From a checkpoint of a small class-conditioned image diffusion model: 7.1M parameters, widths [96, 192, 192].
Rows from block 9 of a small class-conditioned image diffusion model, named by matrix and row number. Rows with one number belong to one channel. Each number is 500 + 40 x the weight over its row's rms, rounded and kept within 0 to 999. All counts start at 0. Numbers have three digits each.
After each channel's rows are labels from the 100 images, of 14976 (inputs lightly noised), where the channel reaches its highest value: "top examples" is what is common among them; "colour at peak" is the nearest of a few named colours to the mean colour under the peak. Only what is clearly more common there than usual is listed. The data: telescope images of galaxies (Galaxy Zoo DECaLS). In brackets: how many of the 100.
# convs0: first 3x3 conv (model.decb.0.1.convs.0.weight, 192x192x3x3, each kernel summed), inputs 0-95
# convs1: second 3x3 conv (model.decb.0.1.convs.1.weight, 192x192x3x3, transposed, each kernel summed), outputs 0-95

convs0.112:514568530479495510501549442446513503576547505565497488490579470481428575477477507470482442551528491504602458491460534467547510448507551455471458478513509460442491466479592436514476538540515446530478533508549546491514474485570524551417485484480474502498460448461486527531528482508489450576
convs1.112:495487477504493513515473478517483486443509460551505495547463493458547362486505455471550509593486566535488547476464416545464498450468486523498403503589443511502450457569512452504537541509466454505528483526493530439568552513402540479462510446514547515483482485533488469568426455457487423418
top examples: edge-on disk: yes (27)
colour at peak: grey (53); pink (33)

convs0.125:470471492537507495476532443423475520503560529557525472514489412454468492471496485471523445537486536512565471460486545520494496509468521403493499514533522546422514498525495488407454506552498491525479475537455514440454426512488503551381492553475518508445557470446461513500535520506445489508
convs1.125:552525559456521510509481539519516459493472506478521502560514435536543527487526513499478516469465465415497595528511573516494448487521441472494468528557511468522519563526537514474501477498508424531462576517523477490529499533417515474504538504514452523557537547473574581544448578453486489491
top examples: shape: featured or disk (64); edge-on disk: no (61); bulge size: moderate (31)
colour at peak: grey (50); pink (35)

convs0.155:551509506432528537486500498639471489479499477486494467514527502438608512515494541517442464514517471521497474492474455495427577501432459516507455501528488484474498420444489503469527500472488529410486451470500409622515506506527609482497513490518479522478452592470514473498495529495547468504
convs1.155:474503539529526476466518481469595507491505465544463498485384495418500516460492530533461542534556451578524498460481513512499581509579535471446523500460437486508522533534526459548525490443458434520511428526484442509512481549497549519503534511515499506403555452522505491540558387567487557549
top examples: roundness: cigar-shaped (26)
colour at peak: grey (54); brown (38)

convs0.5:531489445489556518543507511578443483488501461528520483493509491454503465446509483453389460487547481500486491477524485522576457462413497498471481525474581531454515513403521557441480469500471475453471495547544433489491513508399524520469506520460467531503542451487499472465513452512406489557
convs1.5:553521440478476444517489513527589493485498495513553500532538444510491451461563480618453515527446476480543532492505521472531469547491519477558526467485509459520516444483504498510496462482550433529462553464484477436441511484481532564508533527492460462606507527412567513495430517471478423431
top examples: spiral arms: yes (40)
colour at peak: brown (40)

convs0.118:540489586523454492460473563493512524594528542467511481509396484424581448538493519455531450472507537507470553497488503524467505539538463471494553459479487554516521479531463472450487492550435575462503472532501455620511500439499481455472479484489550490495512571525497533505496484494563470485
convs1.118:516475467479520440522508520454511525498497539446517501513552494521427486532523509462509509504467451445454476481533569513513550522496426477528513546578497537438452498494481432520509521469501516517451437371515483481534386555640578544497505518491454480493484529474535496568492524421473472473
top examples: shape: star or artifact (26)
colour at peak: brown (43)

convs0.164:489469564426486492478508526541473476495464537459481446523436478458579501552512502459498511542489448529547600455509450478498522448487527503520460478572500512486496461494531476451515559518480543430518487473550480594465507459500497481526468497552528554487513513517494536546567510496531514509
convs1.164:459524480509521466442562482417522561470571484530511571477522549532458579479472489499480491441536479554476480459481504450464520551495479442421515549494480482467556462504424493491568512551503495454479430509471483497527481556572498522435528518522490502472482428505520489523543512509468548509
top examples: roundness: round (49)
colour at peak: grey (54); brown (42)

convs0.95:495450612507471533530484542497519480514484531523461498512521497588483482543536580525496513531492510478504538458512463439446517499493441488527550478491483512488431561581496444575470515491521559479438457513477466487507424494503531494393494456544484569541440572442465497541496594491553473513
convs1.95:526464509555489471518568522511554454533489545498543496472488521436460581601433493492504465477585495486462448529580549528493602524503477503525551450447535509553464537484512455504522474483528498508512507514517503515523504473504493449558508569462544421516486537550505510503529505529465521490
top examples: shape: star or artifact (32)
colour at peak: brown (41)

convs0.159:501497548496494499541523527446550505478515492593523512534463506432524483500496543524507471541499489546568507490502551469472553439519512442437483497510511519447517455521495458434476501543529597447494502496543463582451506473556514518446482501456529524514470502552534469509511495494497458522
convs1.159:499539491455502509440534486478465478484509493521440490480529443511516492538526430506471489503483535567474544494422491489491466436498481471511443512572430548553507447462485539513518587481482447548574596521471539415513562460496467503481529497504466521536503462532529460498465458512524485553
top examples: roundness: round (42)
colour at peak: grey (55); brown (31)

convs0.173:478508420505467514544506538434501527448534547494565521556439518586496513478512507429517454440485510467492546507520530462565489514544500402469439553499464525494505553574477535482447528563508491413508516538454550529499467549548480509455504508490473517450484522571526521520529443434475462532
convs1.173:534519492523546454513495488510536550520542527471556530438548504500503537460490546487525470492509518505515453511580535515455554534482462485477511489450515507439479439559498500477472512500469581472446412503498475502437442441598461556480462512552509525464486492456490460461514581498509528511
top examples: edge-on disk: yes (41)
colour at peak: pink (55); grey (38)

convs0.48:477503554527517498480530486465526501528559451571483469482477433522507526489515517461513429514509523523525522455505528487485537484454490365505529463537500528463518510520503485408444504585530519532471491532531473520413493493562483533437464481455542527436530500447477534531535501479522506507
convs1.48:554529493479475475447477509494416514449497511465521552544490447512531544521498495508490513511477518492471490493453480549524485496426481476590503540515506503505550491440518529484561454482468479513512525495483575495550496502403487418500578484529462525459534532451453549478437493498512467494
top examples: shape: featured or disk (65); edge-on disk: yes (28)
colour at peak: grey (58); brown (30)

convs0.23:525462551503461508518481503506475483529478400524497500523498468481531488531459510507492445505511509517500526450523563529465578507494522458489562513445522467500456478453506462455524474424432596498514517521556397572496467440433518525524550470481502561499527553478456514438533482509561477528
convs1.23:448490555497508531474464489427513467554418518523404455590466473466547487463559540528472524550535439456473500516450481494542484487473511499512496484478456495502533529460444421535458557497513449514524536464450541414493524566535487487500465511455460402541476518447484497592492401484591521473
top examples: edge-on disk: yes (38); roundness: cigar-shaped (30)
colour at peak: brown (43); grey (34)

convs0.179:431413496520484525510516509402497477522548472545512500518469476483493542425459462492460487517495483503455507453565541516482543428490537387480483552509456544445539439497526497489491517551468509513447514507519524530449467502490442556383521550538509544495527492445455437481486445521482494495
convs1.179:519614541474526469504468463510495482476474421487438529553473482526454473521531535567563531484514548509528470465472540533508555410520414520452507500456454442494552499468469503485509401433528469532523489597484505485546532451362461454563485494502526508455505461547532509533494516487466482581
top examples: edge-on disk: yes (33)
colour at peak: brown (36); grey (27)

convs0.124:520471504398494479526550470529484427565550535445503471519503467485511538474485454493438528496510432495498493517504587471530528560485423504492468510470475483491509432400504468551527492539468494512545448414449571549480492512505556487527544516581500559495470500460535481460465473516534457484
convs1.124:401537510509471498512528522522514470462479561562485466492446526491519495556553470467448507494511483595510468509503483538508587517591404521468473524513538390571462504516480457448526424443504499492490519514536498509479546524454411515526494510440543523501573499538546498550481529481472468550
top examples: edge-on disk: yes (26)
colour at peak: grey (26); pink (25)

convs0.115:616479490497468477591518550446515502543537428540511520519516466476487493461452518445474459547541529519518487475513502486451463405495547430518514476493574480539511507469527499489549535466449628525492525525583574518535499512565509518469480492525534428512499492430498514488488491497493520496
convs1.115:451523499476491500476511448492479550472489496562479464526483496493480447502529486528534533502473496511512473408497468524438508496478491512495537559496434444428427412522479482491488432517530468469521455501455526423515518514363519499556584498501432461542495535506513501516451420467548410487
top examples: edge-on disk: yes (28)
colour at peak: grey (40); brown (32)

convs0.34:563461506499497514539534532482463559484458463489489488531509474587502449545452484472503437489492480509453545471532576503434520476470552502471511460461530536485439604488500511482480462489439625444502459517529477580531528517486560513481532492504495498413486622463492547506464551501578511539
convs1.34:438485457546541470463488435483510526496514443466503542460529519500450476488453581464582438532508525485449440516487373464457486508420527566470480466561445514444484437487492532558581596548454557488505452462497529462554500493538480466543478452539474466426433501547457437458510458514511556453
top examples: shape: star or artifact (35)
colour at peak: brown (33)

convs0.190:512465488558518541497569423437458531538535521506544519492477451483427468463510529473508473506502515468532462515499505482477473547453564469521533492533533519474546611496569478488449498492507518569505523563465497524498518533441476529415535502591456516505445539511479547505565505553531521524
convs1.190:587551454470475459573503505521497546430555465497548498505469531514478528494484496462550460500504496444506462446536515548515539544486438475470487512545535494420531422545551506432502501593512545491459422461544505620509485466526499473502416499470592524436510493496516468462495624508507412551
top examples: edge-on disk: yes (33)
colour at peak: grey (71)

convs0.70:484477479423494531542482542488452433494458523409515504518430526508513497549404543509413514544475482525488563528453488490411380496490537522463473531501492568550498546484466491463527471486510488483516470450496504542517527477447480518453469499571492484492489506467569434487512457495449499449
convs1.70:539463465574509559420468426506482517482476525532461490490518451449541464455494416484492502531568482461542470513497523551536510505521531537586484509528510442549508489518549438496500505468485513527500513468464457442528497519414463519574548433547483531544635464529473524454464503512455602444
top examples: edge-on disk: yes (37)
colour at peak: brown (41)

convs0.169:511465551530477503490460576511467529464463426527487492509501505534608530531507533540498468492475445487448548494523503480433549460492482500517534475442486524516503469482488472493562457425526547464492465503557485648507504445452512497542481460499509507534449557479480502448465508477577482479
convs1.169:458480566523496523500514488502520438499438587498428509554498491496517459512482490531497514551500518516482445480490491448473485507489553471490522525540470492573490534444482430551511564477513420554526563463452504398486541538542482504496532516453538489542518448555532552528566392500517535484
top examples: shape: star or artifact (31)
colour at peak: brown (33)

convs0.61:496513549495480513504464559512460507529491472482526467525437530600579511526458556508472490506498463499510542470580499508511580460482485489506502458444483537525437494469516527580533461486450527470488453515551506580483483492524525512485480451530540508508491562556522487440500512504610535527
convs1.61:446491517458412495510460531511589490511482503525503488520552496486476503428484515567550477503526462555496462480429416457442419506503554505482511529489508463538445478496500433452516540504508492530545520458499474461514564537503559549589544564499535514553500443536477459526506471519465557525
top examples: shape: star or artifact (28)
colour at peak: brown (43)

convs0.129:545480553455498477488545520445475452503453484470524507526466435479618449535472497462488434465522496503447526514438546470444504526496525546455510483520469479473432433523521473449464504526466532443517563507489479582518520491510450458489516436478523528455490528479470501510524474509488480521
convs1.129:440442527509565516491472438524503472449469547500430490554487522475516488549457440486502476583512560501506460495438505551532566557537493488495470478481517505476520557591430424507491517447525474511516452454544411481478421592500446465495484439531514518498462530484517496561464460576546525499
top examples: shape: featured or disk (62); edge-on disk: no (59); spiral arms: yes (53)
colour at peak: grey (72)

convs0.62:430584573568480478534469513418488507548512403589481474525530457527484450456498515464476497474533453576529502506496487579532556522429491473447488485480504567442495449471508488445507493469462497463493517482535539580481466500454498527468502443441482490451567516444571457456526510512448502525
convs1.62:524470521444541490419501504582541527523468444464537590519481513489527528474493480503483488536503540467468520485556515490518424524442561507542518590527502469464539469478483520576533509534523482483479459527505469484513502541400515501507508514536478511531470443460519527450503501455519484542
top examples: roundness: round (43)
colour at peak: grey (51); pink (35)

convs0.166:438448489497492485457486538468422539465451535516447500529444472377500421517492581457505500527421462493454519532488554488570518507463497507438510517469522491464513525535572458448391524470512515405529482486494521523482507492547497484529510518492492533504471525520499491591508529492494442556
convs1.166:537484479521398500416472457467457508468536431484487542464511502468437436531528448523563473511488523512523493547474431516416563542458398498484492481465483501472491506516469507504487508424506517495618409590503489556521555482515463396516488409485508486441463507553485566459525503512481486485
top examples: shape: featured or disk (87); edge-on disk: no (86); bulge size: moderate (47)
colour at peak: grey (52); pink (48)

convs0.101:534540559496520502511491544538530537526457505465496545501469509489510500453549447427473517449489484441445448543538482548574498521528465498476533494505496496546478574446562483507500466456524546588457471475540440494433447453534528477470490491521524483463505575450513508465504491504522462539
convs1.101:500485536485437558468529494443500422506510530552497489538525473515497483538554502567506563535465465607490499457434491489481496452487521486515469548466554498556576512481450502495475416519485495478543537549509528553471548446443522574547485475486488487576500468440471510527502432486495543475
top examples: edge-on disk: yes (35); roundness: cigar-shaped (27)
colour at peak: grey (26)

convs0.27:487435575462539514460472480520465525539508520482496490531522420559555538513509557560503449499486444452466537533546534466452508457454526528534564524445427508512558519471528501534468443503516561478502464536496401581503496505491575505531485505546522531502442558388460481538560583483537490535
convs1.27:521495563491524535472553455480476442481502480490441514512502534444497452525419463461474554536521505559514460544425422557485587476439455500476508418529467472477491538490496430503480491429551488541502508496511532469517581530511417403556499480502532489470459487559554495509495425556518508453
top examples: edge-on disk: yes (38); roundness: cigar-shaped (26)
colour at peak: brown (30)

convs0.69:514478455520534473488467467454447554538475434479472487525505487445464457460455502491492429503508502528609559460517448571521542418459549510496466525556523492485491445540467520484490577511501514503601516542592465412485472504472488473401506531402477476496508550482429473455458454474493456508
convs1.69:504515513466512505467560542544452462532485435478552501507516504534490497504551560561482529552439442502474536509482486493490460448503541520518545489507457543538516547487516480511599530476460433511464596478487525500554502567470493478484536478531453540593544497509528515490493469544450525477
top examples: edge-on disk: no (53); spiral arms: yes (50)
colour at peak: brown (29)

convs0.73:533510590507510522549489531542469539587451504506529486523473481520511474547503522497524496510510500466538518444539528467474551516455471531526574453402498494481494524499534489551500432551477597444498484505516466596534513477565527466480505481551544540496462640438434562493504498491606536481
convs1.73:509499475550461505502485508499542431435506488521460493577453508400554413508496508563536496536534522583480494483448433511514550496423562520493450513578455486527485494449531436500504535483518466499568482454503565507538535527486547511571537467439516425508510500497530499531502425508550476470
top examples: shape: star or artifact (42)
colour at peak: brown (31)

convs0.147:540420421468535527549554479460460509507484470451537521478518515434433553475496511494454512471451468444471569519463549513533499547430531440461483475477511554452520549500540508485458539497466533434486571486471586496439482532523545519453529464520406474441428487566544533511490516514407449483
convs1.147:507525492513527471489473450563473542507546431477517501431546576512448497460496533432583493473497458524469471514571494519551526524495392580448513530444489472472479455522477517499500516493448478496558448490539419503521460466522455478514459514541557571489454497529566451439487523493422480517
top examples: shape: featured or disk (62); edge-on disk: no (55)
colour at peak: grey (54); pink (33)

convs0.148:508453427499467499460485497515474514532522466558474511521536484554474487458478498474504483461598454507544438487508485533457504477417527537485485465491513506463511476485520575480565502504481474498492521561458474498564536455461509448571480535509475490493530462502491440503469535487469546520
convs1.148:486486517514480490527475491519452511512492493427512484518470527494541487470472572491554457478456431448471529534564522504477506528455440498536497529478444524438498535539534490507464502585489553510481502456529472639543430534598557543445550519518542594474406561398519456522515490492552480458
top examples: edge-on disk: no (65); shape: featured or disk (65); spiral arms: yes (42)
colour at peak: grey (55); pink (44)

convs0.50:499533461472512523537492467481494491485482451455526474415524511453377496479602514475479552510448512428461474474449489502510464530538493501536473555504495525509464478450514531501453513452505541508509542440463568440499454555476472530469559500498501484463487490556519528481496519484421488466
convs1.50:516520457548519490500443530485538478484538465489503491471522548513493477449540540523530540495524503502501519471544404447466486476431470545547498478400513476419533481539487541512492447562444543451490404499530473586511474490547518496545528500544450511475482486417514433479481496497537505519
top examples: shape: featured or disk (61); edge-on disk: yes (25)
colour at peak: brown (55)

convs0.93:499443531486490515465477571564525513506498507475503509552435460518614514593453520479501506487544475563488551474563500470506545500497507489535444465494459538502451512486494491518529507512467500472477459464540525610538575480515539448527440456527526495463464570515480528488433508469558533492
convs1.93:467434513549499407468512506477525527493468574494492545448532552457516523492471495473505417556497544522489450518503542476465548516462547471468522498538477494532454522556479470472559579502504492502393441465424523412502459510644526463501518525480517554528498491510531473540576476504516500516
top examples: shape: star or artifact (30)
colour at peak: brown (30)

convs0.66:519513491478553594491534537574449573514490518449552471545481501539531517607472523501507444451535494489529532499558534468492504512517500503518474460500508525497514553522528551488445545493486551511505464526460445525544480564488571490450450496566459489418471613526513575526549498459522529514
convs1.66:487475465584507488512440429498561539444483440510447505434477498505495511517511453521488476514549501452545423569525489562455553549466502501471484473508488454541514503533435470495519489499500538554519475493449436506458468513445515457506486422568466543446563501519409491452485540520542498515
top examples: roundness: cigar-shaped (27)
colour at peak: brown (48); grey (29)

convs0.131:456550514515465536478488468513494444487514538471471447501474584531510486477526470527511596455501506487456453512526469522521479491524495592523463479488493496530504454498503504578533523516463453489530545459441525455564545493508530465614508521429461475550538444534468415457469515517450537501
convs1.131:514530529473501472583451512487533507550508516475543440541486480436513453475526553499549504522452397499516510485555558469488497579445491514543589515391505523465497551490556524479448459577519598484478473515567458617486430522575568595475542497470558542532489522443525502516534505472578538523
top examples: roundness: in between (77)
colour at peak: grey (61); pink (33)

convs0.91:560463447491532459473535509480453551541547507507551463504482445549475532491467460499466461495552526533450435533473551579534430541492501454528499514479468514454534653522426510357449487519424596491473522487492457482496466512411516496475456562469533497437538543454476532492550522465536513508
convs1.91:534552518528456536447461481562466545480471459538459488514493494501513441447496489571554521559474487535484500513505495543547506478469522467449489478607508480470435467546523438509507510445514495517488471464455532449526587559401498455495460457547523522448538462426583532498479486513476424465
top examples: shape: featured or disk (74); edge-on disk: no (58)
colour at peak: grey (52)

convs0.2:538478525485482527565515550451514555437506428464427534510465550502483478513446504463526474480499468488448534474508566509474545483483471490468525482506481494492471533499502485502522485442462582428503515486572454678503532453459491466484496453464565572451509580483462530445501449503604465482
convs1.2:497501521533539435455497437448513442558493477506446492504523470482493441521488492598537488515519532551468495521434443485417463463403563541542480451534455523559518442426487455547540571496435448490569526483481554374515546545522462479514484494502443449507491448470472494516494434516533548449
top examples: shape: star or artifact (42)
colour at peak: brown (29)

convs0.116:550492544487524535519523541505515499473475527395499469487488478426534493571498518490501533502449482474393554509488530467468482493510515484520513508493464503538452564458554475535458479496520598483456437444500489561525486530493569504455507471544478519456443616457535561501512496485568491517
convs1.116:489465540482514453484483491466477486433468517448453534536459477415478448563446509470543488552528512481468470531526434508477495511456476506469470463516446444451510505582473483496467567479500518496556425459483532480521497492581505484577477398526528500460452514535440441500480449472546530431
top examples: roundness: cigar-shaped (34)
colour at peak: brown (64)

convs0.128:531491498512514440514504502523496478524501490505534499510497492634478505445504539477457477444469494493466490507528477522477441494482530522481539488478528454525475423484514487557477490509470485457513535568468501446490531489524514529543551516572394436520519450504493459529498495554549533547
convs1.128:502496517468490508523450494539503543485570500483555475515446469494477536470516488487547442456524484488519467464543543516488576587493507477504518518439528522473507534507570482489465439588539523559503458558569397631458396499517543534502489499473550546451497531513446501478525595547503495522
top examples: roundness: in between (60)
colour at peak: pink (48); grey (48)