Rows from block 3 of a small class-conditioned image diffusion model, named by matrix and row number. Rows with one number belong to one channel. Each number is 128 + 24 x the weight over its row's rms, rounded and kept within 0 to 255. All counts start at 0. Numbers have three digits each.
After each channel's rows are labels from the 100 images, of 14976 (inputs lightly noised), where the channel reaches its highest value: "place" is the part of the image that holds the peak. Only what is clearly more common there than usual is listed. The data: telescope images of galaxies (Galaxy Zoo DECaLS).
# convs0: first 3x3 conv (model.enc.1.1.convs.0.weight, 192x192x3x3, each kernel summed), inputs 0-31
# convs1: second 3x3 conv (model.enc.1.1.convs.1.weight, 192x192x3x3, transposed, each kernel summed), outputs 0-31

convs0.117:117140115131135133120127105119094127146123101080164108142157133098139139128120131075096140138120
convs1.117:115146098133151140135153146126131130114129119150089134098119131052126148165120157101126152147127
place: bottom right

convs0.13:159119100136131132123161101104146124133102073110097132100146098118117147113132137161152098126129
convs1.13:161103133093101101115133163080132166085104149114101090141146133109097128091135116123120121153158
place: centre

convs0.49:139142115143107120139099107144138128160120132121106136090125122118158108155112083093104095106132
convs1.49:199109091176092141117158150140160116192140144129116124212096135134143110142148115189156132193129
place: bottom left

convs0.104:078152113163124121196104134147134141075093121126143165118115119129094158113097107163096136110148
convs1.104:143154107062134140183133163148145122142124125155158148063123095112156160121079128127131173099126
place: top right

convs0.147:094148092159135130125130088095170092158117181159159120072119138121186107137150122102087120138099
convs1.147:187123132108147136170117126167111153111131121115103179137108114122105101109112133200151129158120
place: middle left

convs0.138:121156115120123145123182105138133110117116095125142131166148125118111147097111127189155120119140
convs1.138:122089129132111137099134157083142102152145151116106074159145127127141173112142146107155156109139
place: top right

convs0.74:111142106126166113129122128135095147130142144126173114095149114122154162138143115126081114112125
convs1.74:137153181153134106147123139117118083138153120138150164134104104092129110131140151117135115119095
place: middle left

convs0.41:119123154135119143115073193117145100171139128173151128125161117120109107148102144035122091172089
convs1.41:120168108098096176147166127134118156103142137111137120103144131125127159110094146111140154091087
place: centre

convs0.180:104176152137112148077097156153109133131171141159146118091127128100100124118153135075107113133141
convs1.180:091141127136126115140135114179128130136161054149187152135153161125151136176118126133120122130129
place: centre

convs0.177:218124097108134163143115086155128073114108148104116085104137121098120151115180146110111143098126
convs1.177:144142189104140104179085169078138133094149173132137135118138128108117120163098124106126139122135
place: bottom right; top right

convs0.97:077146122131138098163114154123114122146116143152132155095132139186134126142136143102151144133130
convs1.97:092141169137160111168123102122105123131120110125141114159154135170118082119139147095113122095135
place: centre

convs0.121:108152136185179114118120171138139140143154176128145165076101155140154179117113090167142098130106
convs1.121:129113124117100113140157113178083173162072104147124125123106179113115095124134109104131153146113
place: top right

convs0.172:101129144151138127112132167130143129149122158125115128177120134126136142098137147060115089175136
convs1.172:138111166131137104115078085128116137144144125119106104123151134101100154147130103130105133098089
place: bottom left; top left

convs0.24:119134116157102148133128161137137103172127109096106137202125095127125147086106143123116137195172
convs1.24:110116153160118110121052115150112124100122119083132075111102137122104125141114094139093134079085
place: middle right; centre

convs0.35:145156130113158117172097122117138160131118145129134101119100113094125138164146158123124142149132
convs1.35:113117131074129068130117121109145150117131109110088098131161109134084159127133130141104138083144
place: bottom right

convs0.48:078154153109152117160116135129095176120110150176157159138116098154112137181160129138152169139129
convs1.48:099142136110128123094094113137109120154144137162122129137133128208133131134168150115139138141090
place: bottom right

convs0.111:172157148141118111118146095136125084124118088072111112088144127124136129080109154205134136099134
convs1.111:123123111136120197159153161096162148082112178140126122091126177102159102135080130111152146142150
place: bottom left

convs0.116:093151126150148130140098157125133148116135148161155120131106129136122141162100139125103122145140
convs1.116:092133130119115116107113099129087128162138125120166096066140094134118154126148117068115128094133
place: bottom left

convs0.45:124128139097133120112090147107135120099113182169117148100112118169140168101126160149077113125139
convs1.45:150155128142108118128140109142148132097071185126128115096119118151131081151127121186145120119128
place: bottom right; bottom left

convs0.113:098103116130153121126120140108121098105121124131142083149157110143125138074122135156109103103129
convs1.113:117116126141121092085127122129115122142149123144137099110160139090143131101145110142139087161091
place: centre

convs0.21:161139122063120113126095111129109136153118100162164146096149114140079100145079158090091130126129
convs1.21:141086124152085086106165149116169129129075126120143131124091135117185121150137147125165145165150
place: centre

convs0.128:088151116132164127113111087131130145144170169139118145074128127145143109095107075205136099092115
convs1.128:133120107148132124163159134160119123154112107110108185142105123150141101099197138131137150156129
place: bottom centre

convs0.181:128134140133152135100139146124123169123132111118132116120143152145141129103145134119103093129146
convs1.181:111121104142162114092101140177100103147125125141123126168163107111143123129159111142118159152095
place: top centre

convs0.17:124125139152157122132127121148159154155140075096133140086143133117097130138148132139122160122106
convs1.17:141117167126158126116119165148057117155150141135135195137125106124111129121156136161102109127118
place: top centre

convs0.3:087135123108127122137142138118128118131111147146140147070132095165119133161125163116180141159137
convs1.3:145171131126116107137101129110121121167139099139149164128141125104151102143130150116113124136111
place: centre

convs0.98:092159138154161144126072106146143138154118171151126117165156168168165144186162119081104132136137
convs1.98:115155102139154113141152153177096114125094094113159163122106155168088130118114146137154162143147
place: centre

convs0.10:095150136096118136089116155071112117125130139137161129169131122142084131151147131155126129086142
convs1.10:092124094139146154150101127086153157137163109158095153073157153133150154112142127089161163089126
place: top right

convs0.122:080155128136143111124095158120133153116126123177181155088104126155098144141162113094114146157121
convs1.122:172126142128143121076139121155095103148183131117127160192168127132112147162117161112086155110133
place: centre

convs0.37:103111147114130143115102137121150098150137109127121113141133143108112136077115155154135108144143
convs1.37:157142136108104155122091152178117115149109102161145115162075164106104137085122086137128148136142
place: centre

convs0.130:168115087099137160096135111122145132129129089070125125069153143103123109129133156164128137101122
convs1.130:152125107121108138157196154111144146104095147112096123039116157112153094122050147118136133125148
place: bottom right

convs0.82:067140132166108103105073158160158147181129131165131175063114133125108131160090128144121135147142
convs1.82:123150152140146113174149118166110113127153117112167133099124118141111178131140147139114132113097
place: top left

convs0.178:134169152079143122127139110099122135128093169144161142098173110106145181115179165111116122123136
convs1.178:097139133119145163150092170155092112106143107151089165150109133183106045116096127116142132153088
place: bottom right; top right

convs0.70:122135109107204134155095122126121120170127133160125147149098129122124112095126110200133108137116
convs1.70:104145140159128170121139149094150144116088110121114155148117156158135077087163073098161182079124
place: centre

convs0.95:155112115127100146113103104137188119069127073115102097146153153112162104100117099191138136149141
convs1.95:117101109093091131105118172126166122148129116141132166117117148140124142128138127162145135117161
place: centre

convs0.2:132126128124124125178153132092108101139119109124136095132170128136112147126124093122155115114118
convs1.2:164135107179160136091118179121115122156137121128131149184144125156120114120150115130142176169123
place: bottom right

convs0.84:096111119103129111133146122172108150125103125146139126123140121121167166109109120048120115147129
convs1.84:191165144176161118144112156076163091149183115150125144148118110168124113110151129087142136149103
place: centre

convs0.12:102112142129120122101129168123137139141124124143151134189131134129127081121116129064106090151152
convs1.12:128153148097143132139099162120115126132143115101115094127098123124135184156102100079114130087086
place: middle right

convs0.170:108156133141096152122123098119132184103119133075120083082127145102112078222131143127127164115148
convs1.170:121124090082171113112094144129103109124089137117100150138107180123149147116127141135139098133126
place: bottom right

convs0.52:160132136102173146120128120093133067105115097133128184143112088181134102124130152131127133139117
convs1.52:106132118128137141178079117139124151151148139122087140133119164143157159174112130083123130132119
place: centre

convs0.94:085133116150154152120116119145104114162119123128156153115130138097102132095119148138114124113133
convs1.94:114145075124109158149164142127145172092106125103127137107104154144164117116118118131163093128136
place: bottom left